{
  "arch": "conformer",
  "dataset": "synthesized solo parts of chorales (CocoChorales)",
  "spec_augment": true,
  "activation": "gelu",
  "qk_norm": false,
  "moe": "expert_choice",
  "expert_mlp_ratio": 0.25,
  "shared_expert": false,
  "num_labels": 51,
  "optimizer": "soap",
  "lr": 0.0027,
  "beta1": 0.95,
  "warmup_steps": 930,
  "adamw_weight_decay_other_params": 0.05
}
Rows from block 3 of a small multi-label audio tagger, named by matrix and row number. Rows with one number belong to one neuron. Each number is 128 + 24 x the weight over its row's rms, rounded and kept within 0 to 255. All counts start at 0. Numbers have three digits each.
After each neuron's rows are labels from the 100 clips, of 14976, where the neuron reaches its highest value: "strongest on" is what is common among them. Only what is clearly more common there than usual is listed. The data: synthesized solo parts of chorales (CocoChorales). In brackets: how many of the 100.
# fc1: first MLP up (model.blocks.3.ff1.fc1.weight, 384x192), inputs 96-191
# fc2: first MLP down (model.blocks.3.ff1.fc2.weight, 192x384, transposed), outputs 96-191

fc1.244:100101134108093141153112138121113150182141104113059115104147062158182083137103128152130143114158149108146136122107147121092124079155156102119131122128114141130177117115131165096123103148174119149129139116138113149096148143120100111137124133141123095105104106159095071112131162138118122130
fc2.244:124137089132118115112169164095105100124142142176159131131146153096156111154153086137131156165110124118135142150086144097106124124095145100143129133166145120095155104178127110125148118122152100153089135125149123071139168163129122184156089191160110100125157116140162115132116160165141119141
strongest on: note A4 (94); horn (49); note G4 (28); note F#4 (27)

fc1.272:121119133094131124132177164124112106091133138112166138102130165153199152122144157144118116157115094121146132110163071183159090095127122154143101127143099133121142114132121124132122094101167123173108159095148140080146102128134147131115116129115106093119124145124127096162107154144159172149
fc2.272:114139137090116158143148140140125157125134124109130145111119135162129137148134111138106123122134071142129124129138154155130126130165113104085112135168164128147152163136110134105188173136109133149177137096150167160137084162120109147130112134124131140135107130150132100123135116143157106161
strongest on: note C#5 (77); violin (77); note A4 (28); note D#5 (28)

fc1.372:124111098144114129155160126171146115167129149158140082134144135103097106153141107145114089147159123100118118109190118168118099163143137103104141154114106147146111161147126117145107111138155136138155097109089103161118156166133094128139199124109126099164127169114143125103108119132139134161
fc2.372:161136105105135121114094128127116099150093133114144125159106110181165119109108111142122115140135156136169100122106107110138119146095119146135139165144171119135191147128141165107136123081118123143138114130159144160104120126109173125115134132090163110108087111126130155138138101158082116162
strongest on: note F#4 (81); note G#4 (80); horn (37)

fc1.269:157151141157109077136147120122110155114157101171115198159133169118109117172109113135123125125145132124153116156137131134141123148101122121143114118178135175140114128167186169134130123153121136142095082107103115122158090112143128140114152134144130107122098145121070113130076117145115144090
fc2.269:150154126119090132151126082138098169163115119155135127133117117147137106122112140108162137128133119110102105086104138132122166129108112121111078144139160143121101172190151137134097087143104126119153097128102100144142094151134108133087124155129099117149149108176162140129099132117126130113
strongest on: note C#3 (100); note F#3 (52); note G#3 (51); tuba (45)

fc1.222:122169113128136116146143096151126144164119081102128058146143149129175125172115130075119144135157104137125136124125097135144203123111114101096146165125134098161142090125155120147104158159131172142108157162134140109153125161168092116124140146155140143117104109105070129129180111152131116163
fc2.222:130179147100122159171133135143110154172134162132136108046121168135136116154159143135152105110166109112108120128104110150131138119138119147142114170101089089117081109118099123121142149160128164145135132177140120131141104155126107131113143115142133139157154123088060157149143105147171152089
strongest on: note A4 (100); note G4 (56); violin (56); note B4 (44)

fc1.52:086115100125126141101132136147141101157118123125084114150177119085135093140138113142106097123121151134106106139132143131120139093183191118105115119121101088099114101105117118115191127111148158137110121130154129145128143102130089096124105163103104177135116139116126121121140072121153127156
fc2.52:118122128150152145159108120119093133137068117111166108142127117136155124191150169152187135136108120149144142128092153129096127112135172130149125164145104180115124139171118140112163159153161095114108134102115081133133086108122114088149104095178131128087114151144119125107097127108127132123
strongest on: note A4 (84); note G4 (38); instrument: violin (36); trombone (33)

fc1.25:109144137122132093119153091150112154156108124096111084128124102179136110117121125129131113137129152109110127084149141066128154076113134136129098195148137153130124120137132115106109133141152149104106149114157137140134143124151147149105176123109117164110175090168138148143120167087125141124
fc2.25:118119164122113140120148102115083127111093121169056128128118166097108057103103135171145112144118154124173170178092133102131083102168145103158112094115151176121115118165147160103128158128135117134130114104117101113100132095099105147152107140142081130122138116121149104103093114131128159077
strongest on: note A4 (100); violin (68); note G4 (63); note A#4 (29)

fc1.257:149119141120105128113157180128143106145086126151138136128174109155101163137080129099166126117117119085080147152170110125164142076145093126155105101103152154188109176130159096144157110165140125153074124134178154159161114132151135129126136125124127162171098132132140119148109110081149147120
fc2.257:125143137129113147115128146150059111133117129105089128111101153094135126098108126153126090152114129144115093139128112132119131098156151121124121123106136106124137110118209088135114152109114154070116158115150141131113087177136082111096129124148151141134081140111151122152101072151102137095
strongest on: note A4 (71); note D5 (48); violin (47); note B4 (33)

fc1.54:131114151145104119098104148123090125098131121091170108143112146101115133131171126147133099115133155103159150134155118146155114171179143124200100117161111150097145125139139123125107146110117181063090122122135130159130113093147135072151145129090122097131076160155129140139121114138139126103
fc2.54:099141130112155154140142144112130140133181127122131153145129130122124118136155108150109110190154121117085131060134138138156099128141087151103119096101145132144123183119140092116157096134147085118131135133118134173139154145138144133160162116164120118124126106120143114145113149105097091128
strongest on: note C#3 (87); note C#4 (69); note G#3 (39); tuba (30)

fc1.39:064156150108135119160137113167124116194112165116091078109136144091083093146124137152156098111159131147102094127140100153110157128137152113166111105131102107149150131122152120134142153172119124150118121067135137141100144123137127117169131114153115128106152120164180124104119127123162089136
fc2.39:115088110099095122108097096141116115124090154150149086132135079141165144138122123124090129140165141155137157135131142113117108113152122115123112151106116135109165084126169096101179100085131118129163131146137139167187153120140120132126103148096105099098099147132097135165106080091129132108
strongest on: note A4 (76); violin (60); note G4 (33)

fc1.139:098180145119147152159126071155120114163129120155158127104106139126166128142162109141101081140137141132132134132150128081128155135187121079116130133150126174126169113142126109175157170108116144082105118136120119068130145152144114136115088128107176126135102100113121134127107140113087126113
fc2.139:085144117159086141136128183087155126137150137133103138095120127077091155086137129147106154100086147123179158111085118123130159162171102116112105150082146106127146138139117158108131101117116125139125183143092130088135098091144127131101157119121144136094156118142156116107177114119163163113
strongest on: note F#4 (70); viola (50); note G#4 (49); note E3 (25)

fc1.35:146137134112123103132104137093104097140078153090119119196131132108167145114153174150128135127132127108143136139171146142131086138094127117169125118151123136125139128153127140087111128146126120104097088138149157108158151102139137098126150103128120171129102116107101128144140146139126119154
fc2.35:161106122124130145140142114116099070106123082094098126148142146086096137056160140178134134114090103117130124126137121127137124140116139084149133147154123079116135132123122125114141115088168147199102140121133116133159107103110127132135111107121130092159127113086151115129125125148117136154
strongest on: note C#5 (100); flute (69); note D#5 (67)