config.toml
model = "multi-label audio tagger"
time_shift_ms = 100
head_dim = 32
moe_every = 1
expert_mlp_ratio = 0.25
experts_per_token = 1
width = 192
residual_init = "none"
beta2 = 0.99
lr = 0.0027
shampoo_beta = 0.95
one_sided = false
epochs = 60.9
final_lr_fraction = 0.01
adamw_weight_decay_other_params = 0.05
Rows from block 3 of a small multi-label audio tagger, named by matrix and row number. Rows with one number within an expert belong to one neuron, the router's apart. Each number is 128 + 24 x the weight over its row's rms, rounded and kept within 0 to 255. All counts start at 0. Numbers have three digits each.
Before each expert's rows are labels from the 100 clips, of 14976, where the router gives the expert most weight on average: "responds to" is what is common among them. Only what is clearly more common there than usual is listed. The data: synthesized solo parts of chorales (CocoChorales).
# router: router (model.blocks.3.mlp.router.weight, 64x192, trained with AdamW), inputs 0-47
# up: expert up (model.blocks.3.mlp.up, 64x48x192), inputs 0-47
# down: expert down (model.blocks.3.mlp.down, 64x192x48, transposed), outputs 0-47

# expert 54
responds to: note G4; horn; clarinet; note F4
router.54:102098120096143163089135100136160111104115145103133127103134093137125134101172165160119171165159140121107159161131147100101167139155173132124146
up.0:112126162160161110168163087167122119114096126144139164109123109110130113169102125133098157130134144110155122133123152103165131102134128137191132
down.0:130142111146205096161159128158127125097135155101154133173129121125158163153146130136172093093129124084094138123117143112112146163135125127129115
up.1:087143108148130140113141132055158108136124171158176141157111170164136112131089127126132097172168109106107168121127129158132151122165116115153128
down.1:123165170127110079075112112100115137168112146129160134112133104117146140107065070153067149127116149145158088116153139131142122125127126115091110
up.2:088123137117149164122146149097133087132125064096157151159158109146118133109199128146116159102178115153094114117150149123125144163116106146107139
down.2:090093149116141105106145103118151120178087137135119120135157105170129146135115148116141156186143155112171142121096108127086166103151117080097124
up.3:119122102140116106148139126140135158133116136144115138144129163156113151133177143134165122112158111138127100105169155125121087122128100105169139
down.3:126092170107121106149138137110185142113100162147124167140087122171132172128114122105128085128139087118135165146094107144126143149121098121143146
up.4:130111105180119147158080135112073135143161133111111129080094117096135135096100105172139150107092141139116133112127145107152100130133148088125120
down.4:135110161148111178133096108103104109123133144164147156134103134153143122077099133095105100092108060075159126100079128105121144109078113167124126
up.5:108133136137153169128148147092127127140152175077103154123205079133108109088161092146101148135127130164145125169120131112139124078088138089095145
down.5:135121129122137120124123121148137088130132096146113095142156095110142154130122119106121111164158119127128132102180106076152134145128098141152098

# expert 48
responds to: clarinet; note F5; note G5; note F#4
router.48:094148131098110123115137119158101156131101149119126138135162083102129144158156126109093166169160162138133135141155112149117130105157152152143154
up.0:130160091121158132095093153128135167134105121115151129100177097125120161163151140139148130117133111082120129118178114161146112109118114133116141
down.0:153119095121095125124106082118135150125086134169065117179154144117127085125138116108177099114130141142100135151125136151104124109121152161149156
up.1:116131136095161120111137122116075112100109133127145100164085116118103101107113165136135123103086125113097137097152112155104123184140136138147127
down.1:131093151094131158119121139127127104127125148117138088104113123113160130102105130146148125130077146128083140120098122134105174150172132133119114
up.2:100127087124142136143180160116116100108124098140094120115146122147113088161115160150072096091121105103141117167108102112187142146139083133124162
down.2:119136193120151124143141146118093099157094086121108111102114096151129129153129141155102122106125124106160111135146127107121161125092115122113088
up.3:127144100154107143215135159113119119119154173153121157117101124116144161110157134128106088128153107116140134104111117112159123130103100144121112
down.3:109150153144130134163135109128159138112110118114149104125152116111085108119129148119119119152130142102085094121109163142109141141139133110150117
up.4:167164107149120159160137148120129153121137168126081154132088145091142123108155138137144128137155116118129154093139117155132152108134164140184136
down.4:089159091135161137115144129140184120140127123131153096125138124098096133135143126137107132177169139099121154134153109145111132143147087096132120
up.5:112100091110103129119159115112155150156112132119092104115122130145142111056083164075109139128155148140080132103125106122124147148102121117100129
down.5:143121123101086082129081090122134137126114156109134114125136170139154140121083170145125135114093150109085156118130153110135111117104107128114110

# expert 18
responds to: trumpet; note F5; note F#5
router.18:108110146086113092084144142117094088163151090118097137117176112126140164123089123116146158156154133156153108137134105121149177146136110124080102
up.0:145174199178147102124127158160094127130117150163123113152095075136138134086154121094105130128101148131151143139144109194112138137149123115132110
down.0:096119120150123120095124166145133088115174144156160105102132134149154136126191128177132096095158101155096078146127129104120121153121123137153131
up.1:121133152129128131110110115124146115099165103143089148121102129174141088088152110128106163083105115161157136090131152153113096138123090156087134
down.1:166139085189120126137171114094144154133142145159122132121126118129112107169111116125169102115091099114170129187143125160084110137189142128145109
up.2:073137112133161157171152109104132137085155126081133127121133143074119075136092147220126149134122069168133117137165113106096129153103113138113135
down.2:125116108120156104095176148116138156134149107101105133113151125154144133136080093148113135089137097101161153151068125112137128181127114118095103
up.3:143126092144091150152100095153140130100170139156094082112141120140160109146114134135138121128139115141152079148123141084134093111170132088130125
down.3:118113101114100131132144149098073130173148098085095150108189094141121147129141113092113120160155141153177128130156076099116117078133159115107119
up.4:105100111137113122128166145131182157124135132174138120131147142132134102149134155127118135121149136114162118131165108134143142132100123149141118
down.4:099131193119127124127106163184115129119094118101083131134123134124117147113146101143132146172146147137105109138116138093152178145099092161109133
up.5:149133122166123115136155102127102144200115096101134133113186101121149175148080095095136098164142146147165117114152098110123164119123125098137128
down.5:095121150093102139131109155142126133162149108139187134149129142112112124150114147100073126191128151143076145133072145158121145114114123106080143

# expert 58
responds to: viola; note F#4; note F4
router.58:141129131119152084093126104113137127097108166143133169099127082169124102112106114106122143156141154095173154168163131121118173164147145154119124
up.0:087067129112125109159122160111147129148109081141127133148140121093134130152105112147142153140145076113169131120123144117128153154107147119092136
down.0:134129187125147129112112124107118111142102112127104131126145165087123123149125122173124123053114113110105110122083111140114099186126164109164126
up.1:118137111096110109094135106118137111093096134199147162096115145191116102095132099120134110126163127078199129148161128144130166142112109152145138
down.1:145142155096164121125087082114134154089112157116136135126140124106129098099149081133116130118103152125151137167147147152112155169130105139139121
up.2:181145111117110116108147156168103107146113134086128130122105125094125136109129151142143109126152111145127133129115138124137102071125109092154152
down.2:110157134141118129152154124115141101120135158127149150135156104110126122158157114138143116147134148123130137152123125109136072102077127139124147
up.3:128130094124158129151143087105182146145101151057140163111117112109109076105152099162129127142169104086160132114135131139140114156148093165156128
down.3:143153053139128095115123164133114105089132183153135148156157125111155152133136131115091162095134157140163132137171111130135121152144098162122137
up.4:151137101136074116082108155157177172155102198169135104116147166182136132106168088102105085104116139140152134126137098135113090109123121137106136
down.4:115146145163126142095075105165161118129135120169154104097098120131081121112133102152099137126122143110095148129140149129152109130095108143080137
up.5:117120139125160104102125115125139149094168108147161145111141128117088162111093149111145137150092151099094155108153153122128140158115120140119122
down.5:134089104101133098130173163096103148093129156145132120126119138140137113122114116147153106102103120131124140142120114140144154142152141122160123

# expert 32
responds to: viola; note G#4; note A#4; note C5
router.32:166092120158132105083093114128109110156116133148118104087101149166132138107118102148126141155105136095139121150120138166117111117155165146084138
up.0:136117143121110139157143114139163158089144185128141122103162117104127128192158094124116132130155120139109117112098115093119113130136144084108080
down.0:088115119110083131141138139124157111128123142118128120141129141119085156121131151117155124136172142112122125109165103142100100115150117107092186
up.1:121132144122127156137156165141162109153142170113072115158119115159111136118100107144128119133150135125085139088112148109175094110105107118131107
down.1:145145211124173126133089121134077128117088089150136119132152139094164170109107117169151115083128113105105152143110137115099123170099093126161126
up.2:077148140127124115143143103124105107135130170135146145114110146109121157115138146161115133137154131132131121142142168127154144100111149151086147
down.2:146077115142095107177098168131126132104098079133081176112150123172114121132141161092133141086141144146135153131120125143106120178137145115143127
up.3:132128161117108142123098108143130129138122120140131111112096092127137126083128145150104103143131140128164094139124124114091141086133149094168115
down.3:125144115116144110126117110124156125138133139096090144117144157139114172109110118134087128099136165121107133191115122146155160120098143130110159
up.4:123172116111119133120126154115095142140110145112106118122181160106155137136161147120118091118169103168128083118156119178121113126108147119077129
down.4:120125167141132133114150121140098140130160109138162162139147149120103136147148149166109106104103109131103125111101111098094120131149144128138122
up.5:109103062134136156121149135116138120135126182157135115110160148141122100140121145146063102191142140134137136145112130163126144128182103135104126
down.5:195104147151131113120158103158135179159088088095137166128132144123143142128114099147142117072120124096114123107133151087111142124087096133172163

# expert 5
responds to: note C4; note B3; tuba; note A#3
router.5:107164112116149106117100109145129077126124087133154146153154109153153169120130139139142143121140134123129133131144134106094116124158099170102151
up.0:087127151103098152094100138153146110102135073152133122150131140118146167140145136125110125142132127138158140136105144133094130104145122114161130
down.0:154154126110159158118128157116094124158142141090116125121110166090131172132087107129100117133086146151116180118086129138133112142128146135126122
up.1:138140131064117133107161132115113164112137129146085105162130144133134139100064149155101105093118121091152117130152141122127118140103161125117128
down.1:140168131116119121141111100128117135141170158106103162149142112125081174116100200169142126152121149154098144101110095111159146102143156103164151
up.2:118113101156124140122169168145086095150146142109125117156137143134119100134107201142108110119124102152150108122126133091160091141136140135111168
down.2:111106142121112117102110108155157146158158101085179132129098123105141149121151151173149110164116121098078157143149146100139145160126097113165127
up.3:124082158104149114160131155150118127095118206154101124126130098172129119117117115146137121138088097132134126124128104114130149168152125114124119
down.3:089155138164151140102144119140194158136107122128124148092109119160128120141190146111110142132129134163141103118157157148112133155144112109109115
up.4:166134092133144123135100096086120144121112173103089099109138146116126125129123084090171136148101121103140167134112129165155098120160138124141129
down.4:142165147113148128148095163118127138120099135155122149126112115107127113107162106084138130093143125180143116114128119127149093141148116121093126
up.5:114094152169132136132135157167150114109154111151144095157129156116117133184164134094137097157126116141137160134117146111097083131153138098126103
down.5:119168124138089157091132152102127120139147129123126136101132152145123122106073097142118088078106160099128100165171165098146123147095139129154151

# expert 47
responds to: tuba; note A#3; note C4; note A3
router.47:113119107118097131097123097169159140130123144148150124130133107110171150165132113144179148138119118108142091146101099115110126099137121131129111
up.0:166144064145128121085163085148154121149141132118160116123124178106138108149101090141112083124115137094146128144116118126190127081123135144153153
down.0:092157148117141104091087117121170116162133122128136131172174118094119137134168116135141164131150160133130086109117143089113127154113126120123153
up.1:138135144193126163131148066187154135106110168155146125104105133084125153150146108142145126119149156112111083155108111097171134053138147135163124
down.1:082162111100159136094133087173159121138155131108126096146117121126104107122125100183115150139121168168124117140118183063131125124098124152116135
up.2:127118132138113129144121156158073159142121113130134132105158135096116129143129142123154178126166120138165108130108099128109118133130154134149128
down.2:123130099151112186153148083150164146126165127155125111128127132144138145127137117136147092109129112159114128114113117144104148099117165151133124
up.3:104120119127184113110060111138157138166080137213144123105134130136135141157144138108137126140167151126131125114127125120142147154160152132125147
down.3:126115139125114132143156113079116156127096085131139092103138153147164122158130157117144143077162086102121109123107149177135116138130157126134149
up.4:132109162136171161157111115112132140147118101183144095093089135148133099121153123121090087133106157123173188129141129136127163149152098132129130
down.4:120146103141097126090090152105091103147106118159159150124128115163130120109118147142137129117166089125143154102086175134141149089108090152118163
up.5:132110156119100111099093123153144135127121157123118096139151138126112121092140143112142129121124139150138107132118133103133136155144102092120111
down.5:109149126155139134148138119139142106085091102157160140126140108148160094156132125157108122110126137120179130134121133128112130065109145106146121

# expert 35
responds to: note D4; clarinet
router.35:114164104117147147074111117134101155156123108143151152113123093113147153139159147112166175129149157150134152138151103154096157134154117141146145
up.0:161137091132113110096133089132101128144115160086181106131135145086149123106163136147169127126117127114116120113132091169097155121103155146126113
down.0:139155128120133142122142067162143143058138110101142109111125158121087114126150113126089110091124141130121096113154070092127124131128132170139105
up.1:094148095088144162105077157113163124130152115078124153197120116178145144120118082142154153151132125146137127105142124160119140173150081139161100
down.1:165124092133140125148172145137145109140130176100105120128112094141126115166096135130119136186150164090129106135127137129136142092136160163118103
up.2:113123115136119155169120156146108114104128162109174135126133109144151135117196143156116108105132151109161103103158114127126163140142121145182124
down.2:131153142135179150144125135137170134114117105087091118142141107110116136165124147122126156131148133119110123094113110096129180166136114131110097
up.3:096132118141125117103123153123106110133119071159182150134138093088128144116181111130152163118148142145177143092151095141091168177116082118134128
down.3:133171159129156123098137086112139161141130120098160132135136136097132100125141152132126134145133152104112143105140132137127144124152119111190146
up.4:076153121170126117190138159168137089135114147187122099097141134131136160157147098124125130118144152118141077110115152112134129101119110133099146
down.4:154152161088093172107136098113144078109149160105116120165131130090109072130158165110102130149113129161137197080160101104117159125133121132141133
up.5:088099136109121134096140074139137112068131121141145122129083168131103144104112107179120147151094144077132127141164109113115139116095112146115126
down.5:161115136111140126110133158135099155131139129138125086133118155082124139128091102116157175160154084113088101175101114109137165149121149151086125

# expert 38
responds to: flute; note G5
router.38:098102091110080108093157091109120091143125163149118145149128147147126147167119169116136113163139113106150140099157115169121099124165148120104133
up.0:081099140099118123121132124116141154159108181148133155129135137147113168137108159079117102131145110105181134123169098151135116134153127090102142
down.0:109109097129134104116149086123126126066194155102114103143104173148131116164182122109127114142121103140109162085097167135135144104142148150136143
up.1:165131112167109175126144112145126140093147081108104146127137105140141133084126130102097137122143128148168102098129107085161144118098048147119108
down.1:138095078131077100110152121141118152122166160076139127124167129119130130139135143132152119147119156165110102125116112125117093152105123121162076
up.2:107117132094130159172116147113067143099143188148134117134099130140159196139102113113128125117104105094106148135123124152140107106124125115108134
down.2:105120144126125115153110146159150100137144131095140141118110167158176128092112134131106162123093141092123154122130139117176120155108127150102120
up.3:161122079126109152144144096108153158160099097111122140101124111085153114135125103155117154129109137120182149108135066142117139100184099100115122
down.3:107138125122124134133136114127137142110148097145160131155122107156102178141144154114161135192123138115125070113101139149135114160112125123097122
up.4:116126112140104100108168119113111116136102148112116109108107120107114152151081106101120128147149139099117137153164119174132133146105109128093117
down.4:087155153174151084157124051134176130106116131101111136151095110113110112148145094126115117138151119151151129111100138154134123161145104115132145
up.5:114129141106151120107145149136080105128101187118129148124108098068142092152100173096104142088138095166128134131179143173133110147133166110113128
down.5:147102100106125130161127138094128148088150104101129126132120107132119151130090092126136171167120111130156134107162157112121136105149118141126144

# expert 1
responds to: note A#4; trumpet; note C5
router.1:116120162113113087116076105167120096142118103136133125132128106111152152158170125127173149119174105132144116147156133139110108120167127123137099
up.0:084164089151100180169181143119125146135153146191124169107133154125114126127116154087131159131117126144152123133084138132112143105174100111126079
down.0:135154134141117134118138136099125133135147155142154127106102128141179111104163162129126144089110143157128135096168144093169137132067115127158150
up.1:182081121144140142127118145107137182098130171084127097114160077122109161098097171104152095136134159119097128153119150180148138161148139104125131
down.1:093141111115144132110146148115123088133132137118156151168135078130137107108159104092122112114112120131158122143094148119102121142126172115113146
up.2:122145131181118149151136114112131122128148113196132115116118154138130118137141199146156143106117104148118107111109157085105130142123096149112117
down.2:144106116144143083133191120120099151136151175113130174110157117180127125108141097142147157141120125147098154124105160094144115090096158136076122
up.3:118128125112128132115145123125124127108109137120121107126143129149127168078140143086107094157108122138152133118163152137101163147110147144150150
down.3:128115152138161137144127148112149169137173110079153138093163109134131070118115124151118088092155133102168113156089167136107130130140125158150114
up.4:104122117084115151106146131143180119144130052120113132100185133106123097117099142101104161129103135125168119126121126077107148120130069150107113
down.4:108131095112132160142145145118131161142130150134135104112114120116102140107133137153100104140114116181153113101119144179156141117122110111129124
up.5:140149162097129111093135155123149129161137140151123165113146076114147158157095160124112133153126121145050134141106148107117164103088154107117130
down.5:150129069123149110128181160100115096164125108105092140104124106186140105112112097113120118095106134113112106116107126114102101172080161152078136

# expert 20
responds to: note E4; viola; trombone
router.20:115126136088120132098090092135156155146136168168139081108141166168125165118113139093158165149093139134158107134119120158109093129100146157104141
up.0:125134125123115156122128108086194100100137134134145174124114132120116130125138109138150174111108153129127132199094146146126145094094130131132163
down.0:089090157099132163064148144134151139176100136116126153138145139108110150109051138108150112142131165149183168149126148126111108139122133095067149
up.1:161133104117124158161169151071100127149145105127086133105153099153146094104135123134119131090152097134099143169113137110101126119140139121162130
down.1:124112130119078163139114154135109118174123106142065159102148120118115165129141137099158085164108144133154136159113101120077104182109128143107161
up.2:140158142141106151123075133125168152098134128111122116145171128113179136125091118107118140121136151165116074149118086138124114128108148123106114
down.2:171133124109122139147106089135159144142132144148132101163093118125130130144111131108111109114081113158103116114109137153110094054083137128114134
up.3:115145161134111154118124125112110136109119128185138117149087156129102120140138142107119139126088125126142170150155160168111147158105112101133154
down.3:120090132112144139121124107103130134163110148126100148111155124106124140074128148133115086134144113127138158157103138099107162133162132104134112
up.4:095104129135127121134090104104153145094115150143121076104136202125100130090118140091132089111124155096158158155170173150123111158122166109104143
down.4:169141094136139149093112142123124131135134137157122119140125115125110103107148122160121100088137138128135127121116115138104148114122162132120133
up.5:126145106157084130143111060140185122131129163131128112154178098118105141099138124140160148152113145108169138095166114097119117097129133125140154
down.5:106133140119159150147090099131125154114149115134095109176153129096080102126134129160124152142118119179110133121129137077124154116154151133147121

# expert 63
responds to: note A#5; note G#5; trumpet; note G5
router.63:138149144093122124119122141154124099151156147088122133136161139113101179109098103156121181163112135139123131145093122081115095094128185103105096
up.0:105105091154109145135128097143153103113172101120143156124158164122174118122130144174157113094172115119134144136139142120070128115133066117119188
down.0:155136128162118126136127100113117113146122129153139123172118099167103123143091124142152120073108137115186173113119137100159154147139126118138132
up.1:086100124141120096131115110139104114137115129155161120143122132094131152119167125112162089144135114140147145111089119133113096159151152117121145
down.1:166133120154122106132122096103099083176112136178143149154112122140158133117087118165142098105134117127159154159155111135169153136113109126135129
up.2:138120152137123089125093133132118106149122105126153121115128145175136167117147152150134131172123096094147107143139153137097115133124120132145115
down.2:130115129117122090150184127130165153120143186098138101167121076113115117112099084134141142150096136067122143113121131097134119104108118129156148
up.3:142143094128126145122119170169139129116104185096139124162162093140118165116162119128148083139145141145119144114128101133135157154138149156164120
down.3:130130143099112161110117138137106142156151101113117092130145122086137116168119148157151114146165142150143146066111115076110089128129103138168122
up.4:102128151129121101147160152128108147144130138130153147168082155166130095114096139176127106146118108157109105135117101130151150136156114131137114
down.4:103136092117153124133124114138088080176130122121124144159179122134129099123131092157149092160144178127136089148119139147140142153126136127137119
up.5:131135104162128152115141173147120131133169153070106148157156105107118124125144140150117127151137095125105162131094096090142120133088108124140091
down.5:115155140137095147102094099151179166127116082122119109114118101122125089136164092098102090122132166173145086109157144112111168155123094123153106

# expert 40
responds to: note C4; tuba; note F3
router.40:083123147119145125118133134134090083154148123096124138126124082140158155145088145148147178164115164150118147160167121088118140137151146136128134
up.0:127160114134135153179154177085106153111123124136105173168138161135091137084141135115154106084093132140120120128101115120131109170109093126147158
down.0:132118156112080156158148153119100085130099090076167135143141091113113146131161146085154119120115138100132152085135111106099149123131110125133117
up.1:107102114138115150168097120156155143104132122170137129172135107089132144123115158147174181116123119183121149123105130114151171166159112142161119
down.1:115112147141146109140083120128097125174131079110087132143119148148128108122131177115157153096146103163096126133099124119125119169144111139116146
up.2:130129092109122110122166167200102111168142106162143122128092101171114158153102158136140098171112133133134117140128149155108132131125123112134153
down.2:128150156095191115091137118147167107151135120103132133102116102111141130152160155078133136107112143123136152134167175141144114134125127118175110
up.3:135155144116118088180151114151185129155164154088099143091133116194117141142099142148100126122170127098148090170086121127123122126116143116108113
down.3:125158142143133114097146112190105162111161168093188075091121105141147139132100099123160111112078143095124118151124120157123101106081139164133114
up.4:105113116132095142144095129110142128140131107102109114158132119119113123119081149097158162147122114173117124117143111098137128171134152126108111
down.4:134120099168181100141113098092148125128153091095107140179149141173151132129114112179134117138155141144130119147113101121154121126110130114132111
up.5:083114076125138117108144142114160104151120212125114125146139136164121117110067155145118165177064171145157127054139103103088161145117128094097086
down.5:147148154114162146132125110147160099088142142104114069140100156165136142102131141120129143154093140139135086159151118173120170120116138155105135

# expert 31
responds to: note D4; note C#4; cello; instrument: viola
router.31:168141149099143145088098128146119135115159105144144147083097103101140154126168108150145159156099086089095156138123118125099157166163152128106115
up.0:088083139181101178210130128165104127071153106127131183102104133150114163113182129117146114056142119118127137130149132066115155145165118136112124
down.0:115124108076179136135177139107101127144105159130136126131178120121090109133142126131122164140135151108120140138095113150123136143148122142107145
up.1:176135154097135136113103156136126160137105154124172151077161142141156162164119070155147137134132115149122135137113132160128127144110098093147075
down.1:174139099116131139110112131138129122116162117123131127086161163099128178109158142127111056142198112132138100139185106136116175150141114142118092
up.2:138109077152168099134115122153139151184149088129133088139141090151138116091127109096134131162122105087094123097088142108123150116104157126116118
down.2:152154146155177124143116128135137129171117200132133091133118129130119084130096146163120121133125168096114114145138091088101110121125159162114100
up.3:127153083112125158135142142131159134086117138137133131143126136127128150141139113089124104159078131103112154163154134167104152079145152136157137
down.3:134118134149134111119137137137107160068108120115150103166131200161134109077093148139138154129123116136112088142173128122145085065115135158116153
up.4:120155182121101144113115143112103123142187141123148147160097122168121140095108111155118130099110130123100130087155164141141133125084129122164118
down.4:133132084087169090133105101143100141145119107163124139111137126174149115149120088120129088143137101095136130119169088132139148137139129127114126
up.5:162140092102099094063120118154138126145129122084150153145162097178139097101122116107112172154095108083128147099111116144137129141148104154155094
down.5:159147122148138107143120141158112103115141140159147173116099144146119133105101159152124097073102160089118136147175092118130146146128133152132123

# expert 39
responds to: note C5; horn; violin; note C#5
router.39:157113106114136092113097075118125109127121159102121132132120138101163136123116129142131173170123118173125131098131125147080082096151145152092149
up.0:097144142138105155154167153120150083125113149142134192106153118105113105154131154149080167073112136118135108156121094093116126139101120105115116
down.0:101166140166152135137137145147091122137105135150158131144134124151142141120132119168139127122143126124139087103081154148139095117125115104103134
up.1:139092135125137138122128128097081158117128099106121126096159117130147106152134138106109111142143142138119149087109165133154130147137147124118149
down.1:151152091133106135103148107126157111139122126116153125146113122160117155125128123131124133066110133107152127116142086133172131157084139138165122
up.2:101125162163085159093120142128152148101125146157094087103121111125113111137147132120106130099098155151151134139102130130136136114163152110168176
down.2:118171153158153118173099118104143082186150121156103118134131108127130147113140114138136153134106136123154122109132147103135139131176101149142134
up.3:172136146113126160121106130099105139146113155135116138112103138093164134094136100092075147126147077142157158093130135130138122075101088110127113
down.3:147150129165148127151165099098129126107100142110087103144161145103080124099092088139131131076126125082129113124132115175117113155136160137124097
up.4:114171137154128120096113114116122161137126082104136152080139133105117142101155117169109147122104125147138117166139144164149068151113111136134110
down.4:103116116129149127114127091134127089134138134167145138136150145098094101179160164131146162091099104090161153116125149126128134136133134144106130
up.5:135165128131147121117150166108128104113099112143135115148118142155130134153106127134104149110119119150115103100140112109158130127057098107111114
down.5:109135129151142124147081146124139131145113108125072125084153107119081091128083117096144082092085153127107122123114131112094077145121113122139145

# expert 8
responds to: trombone; note C#4; note D#4; note F4
router.8:155143142145154144086166122130110086158176129108144123111151098119123137098099134100114141108108151154100123156140111127114120086097166153105128
up.0:098118149149169095124135151147123123141171091137131129129126125135123115114147131091154125165135150154126115128127151131112160161141164151129120
down.0:135117117156137099179122129105122129117140147128110126120133092189106149118078158157142093126115147147119083159172135098143135132119146157130166
up.1:127135087157119140100117121128090152166122086173118119123155112134152112084165128126141130114143183136153119106134150106097117122095129132140134
down.1:081164146166121115150145099123151184139126168144085137102184101135104157107134167092134100167159122172125187136091155114123141126141110136131135
up.2:141151097112095111122103159165138137153100121136167187160105152084114145131116123155121144147144146127153112176140135126133113146125072107163144
down.2:134090091085087133183123115141115128178092145148106115105128141112144131128142122116156177168157100143132128126130147166123129120134094133156106
up.3:128090146176158136146183108141070137128119090084166138157135157157150114126148142119125121079128128132114095147137136130096121086126097186120133
down.3:086100159171145127114113137122114146138164104124170145147172144139176126125147123118125097111122137122130098168100130152130104150139111119151119
up.4:124081129155156138111097121111148130122149114174109162158104147118132136135119182164167118126090140137077117137100202119132163104071154129113150
down.4:171154115107132095124158111135114125129116102109084129092156178101118156145131117088145099105122139124148089136093086116127111127135150123112102
up.5:160137135100097124111140123104153104107168101095150158119196139095096099080124115120079179111142147144148126107132106131106137114103159140123113
down.5:125122105133147107091171095117139148121130203126134122138109112150135099108097123117085073055114161122131143119111156140138145081112134138138132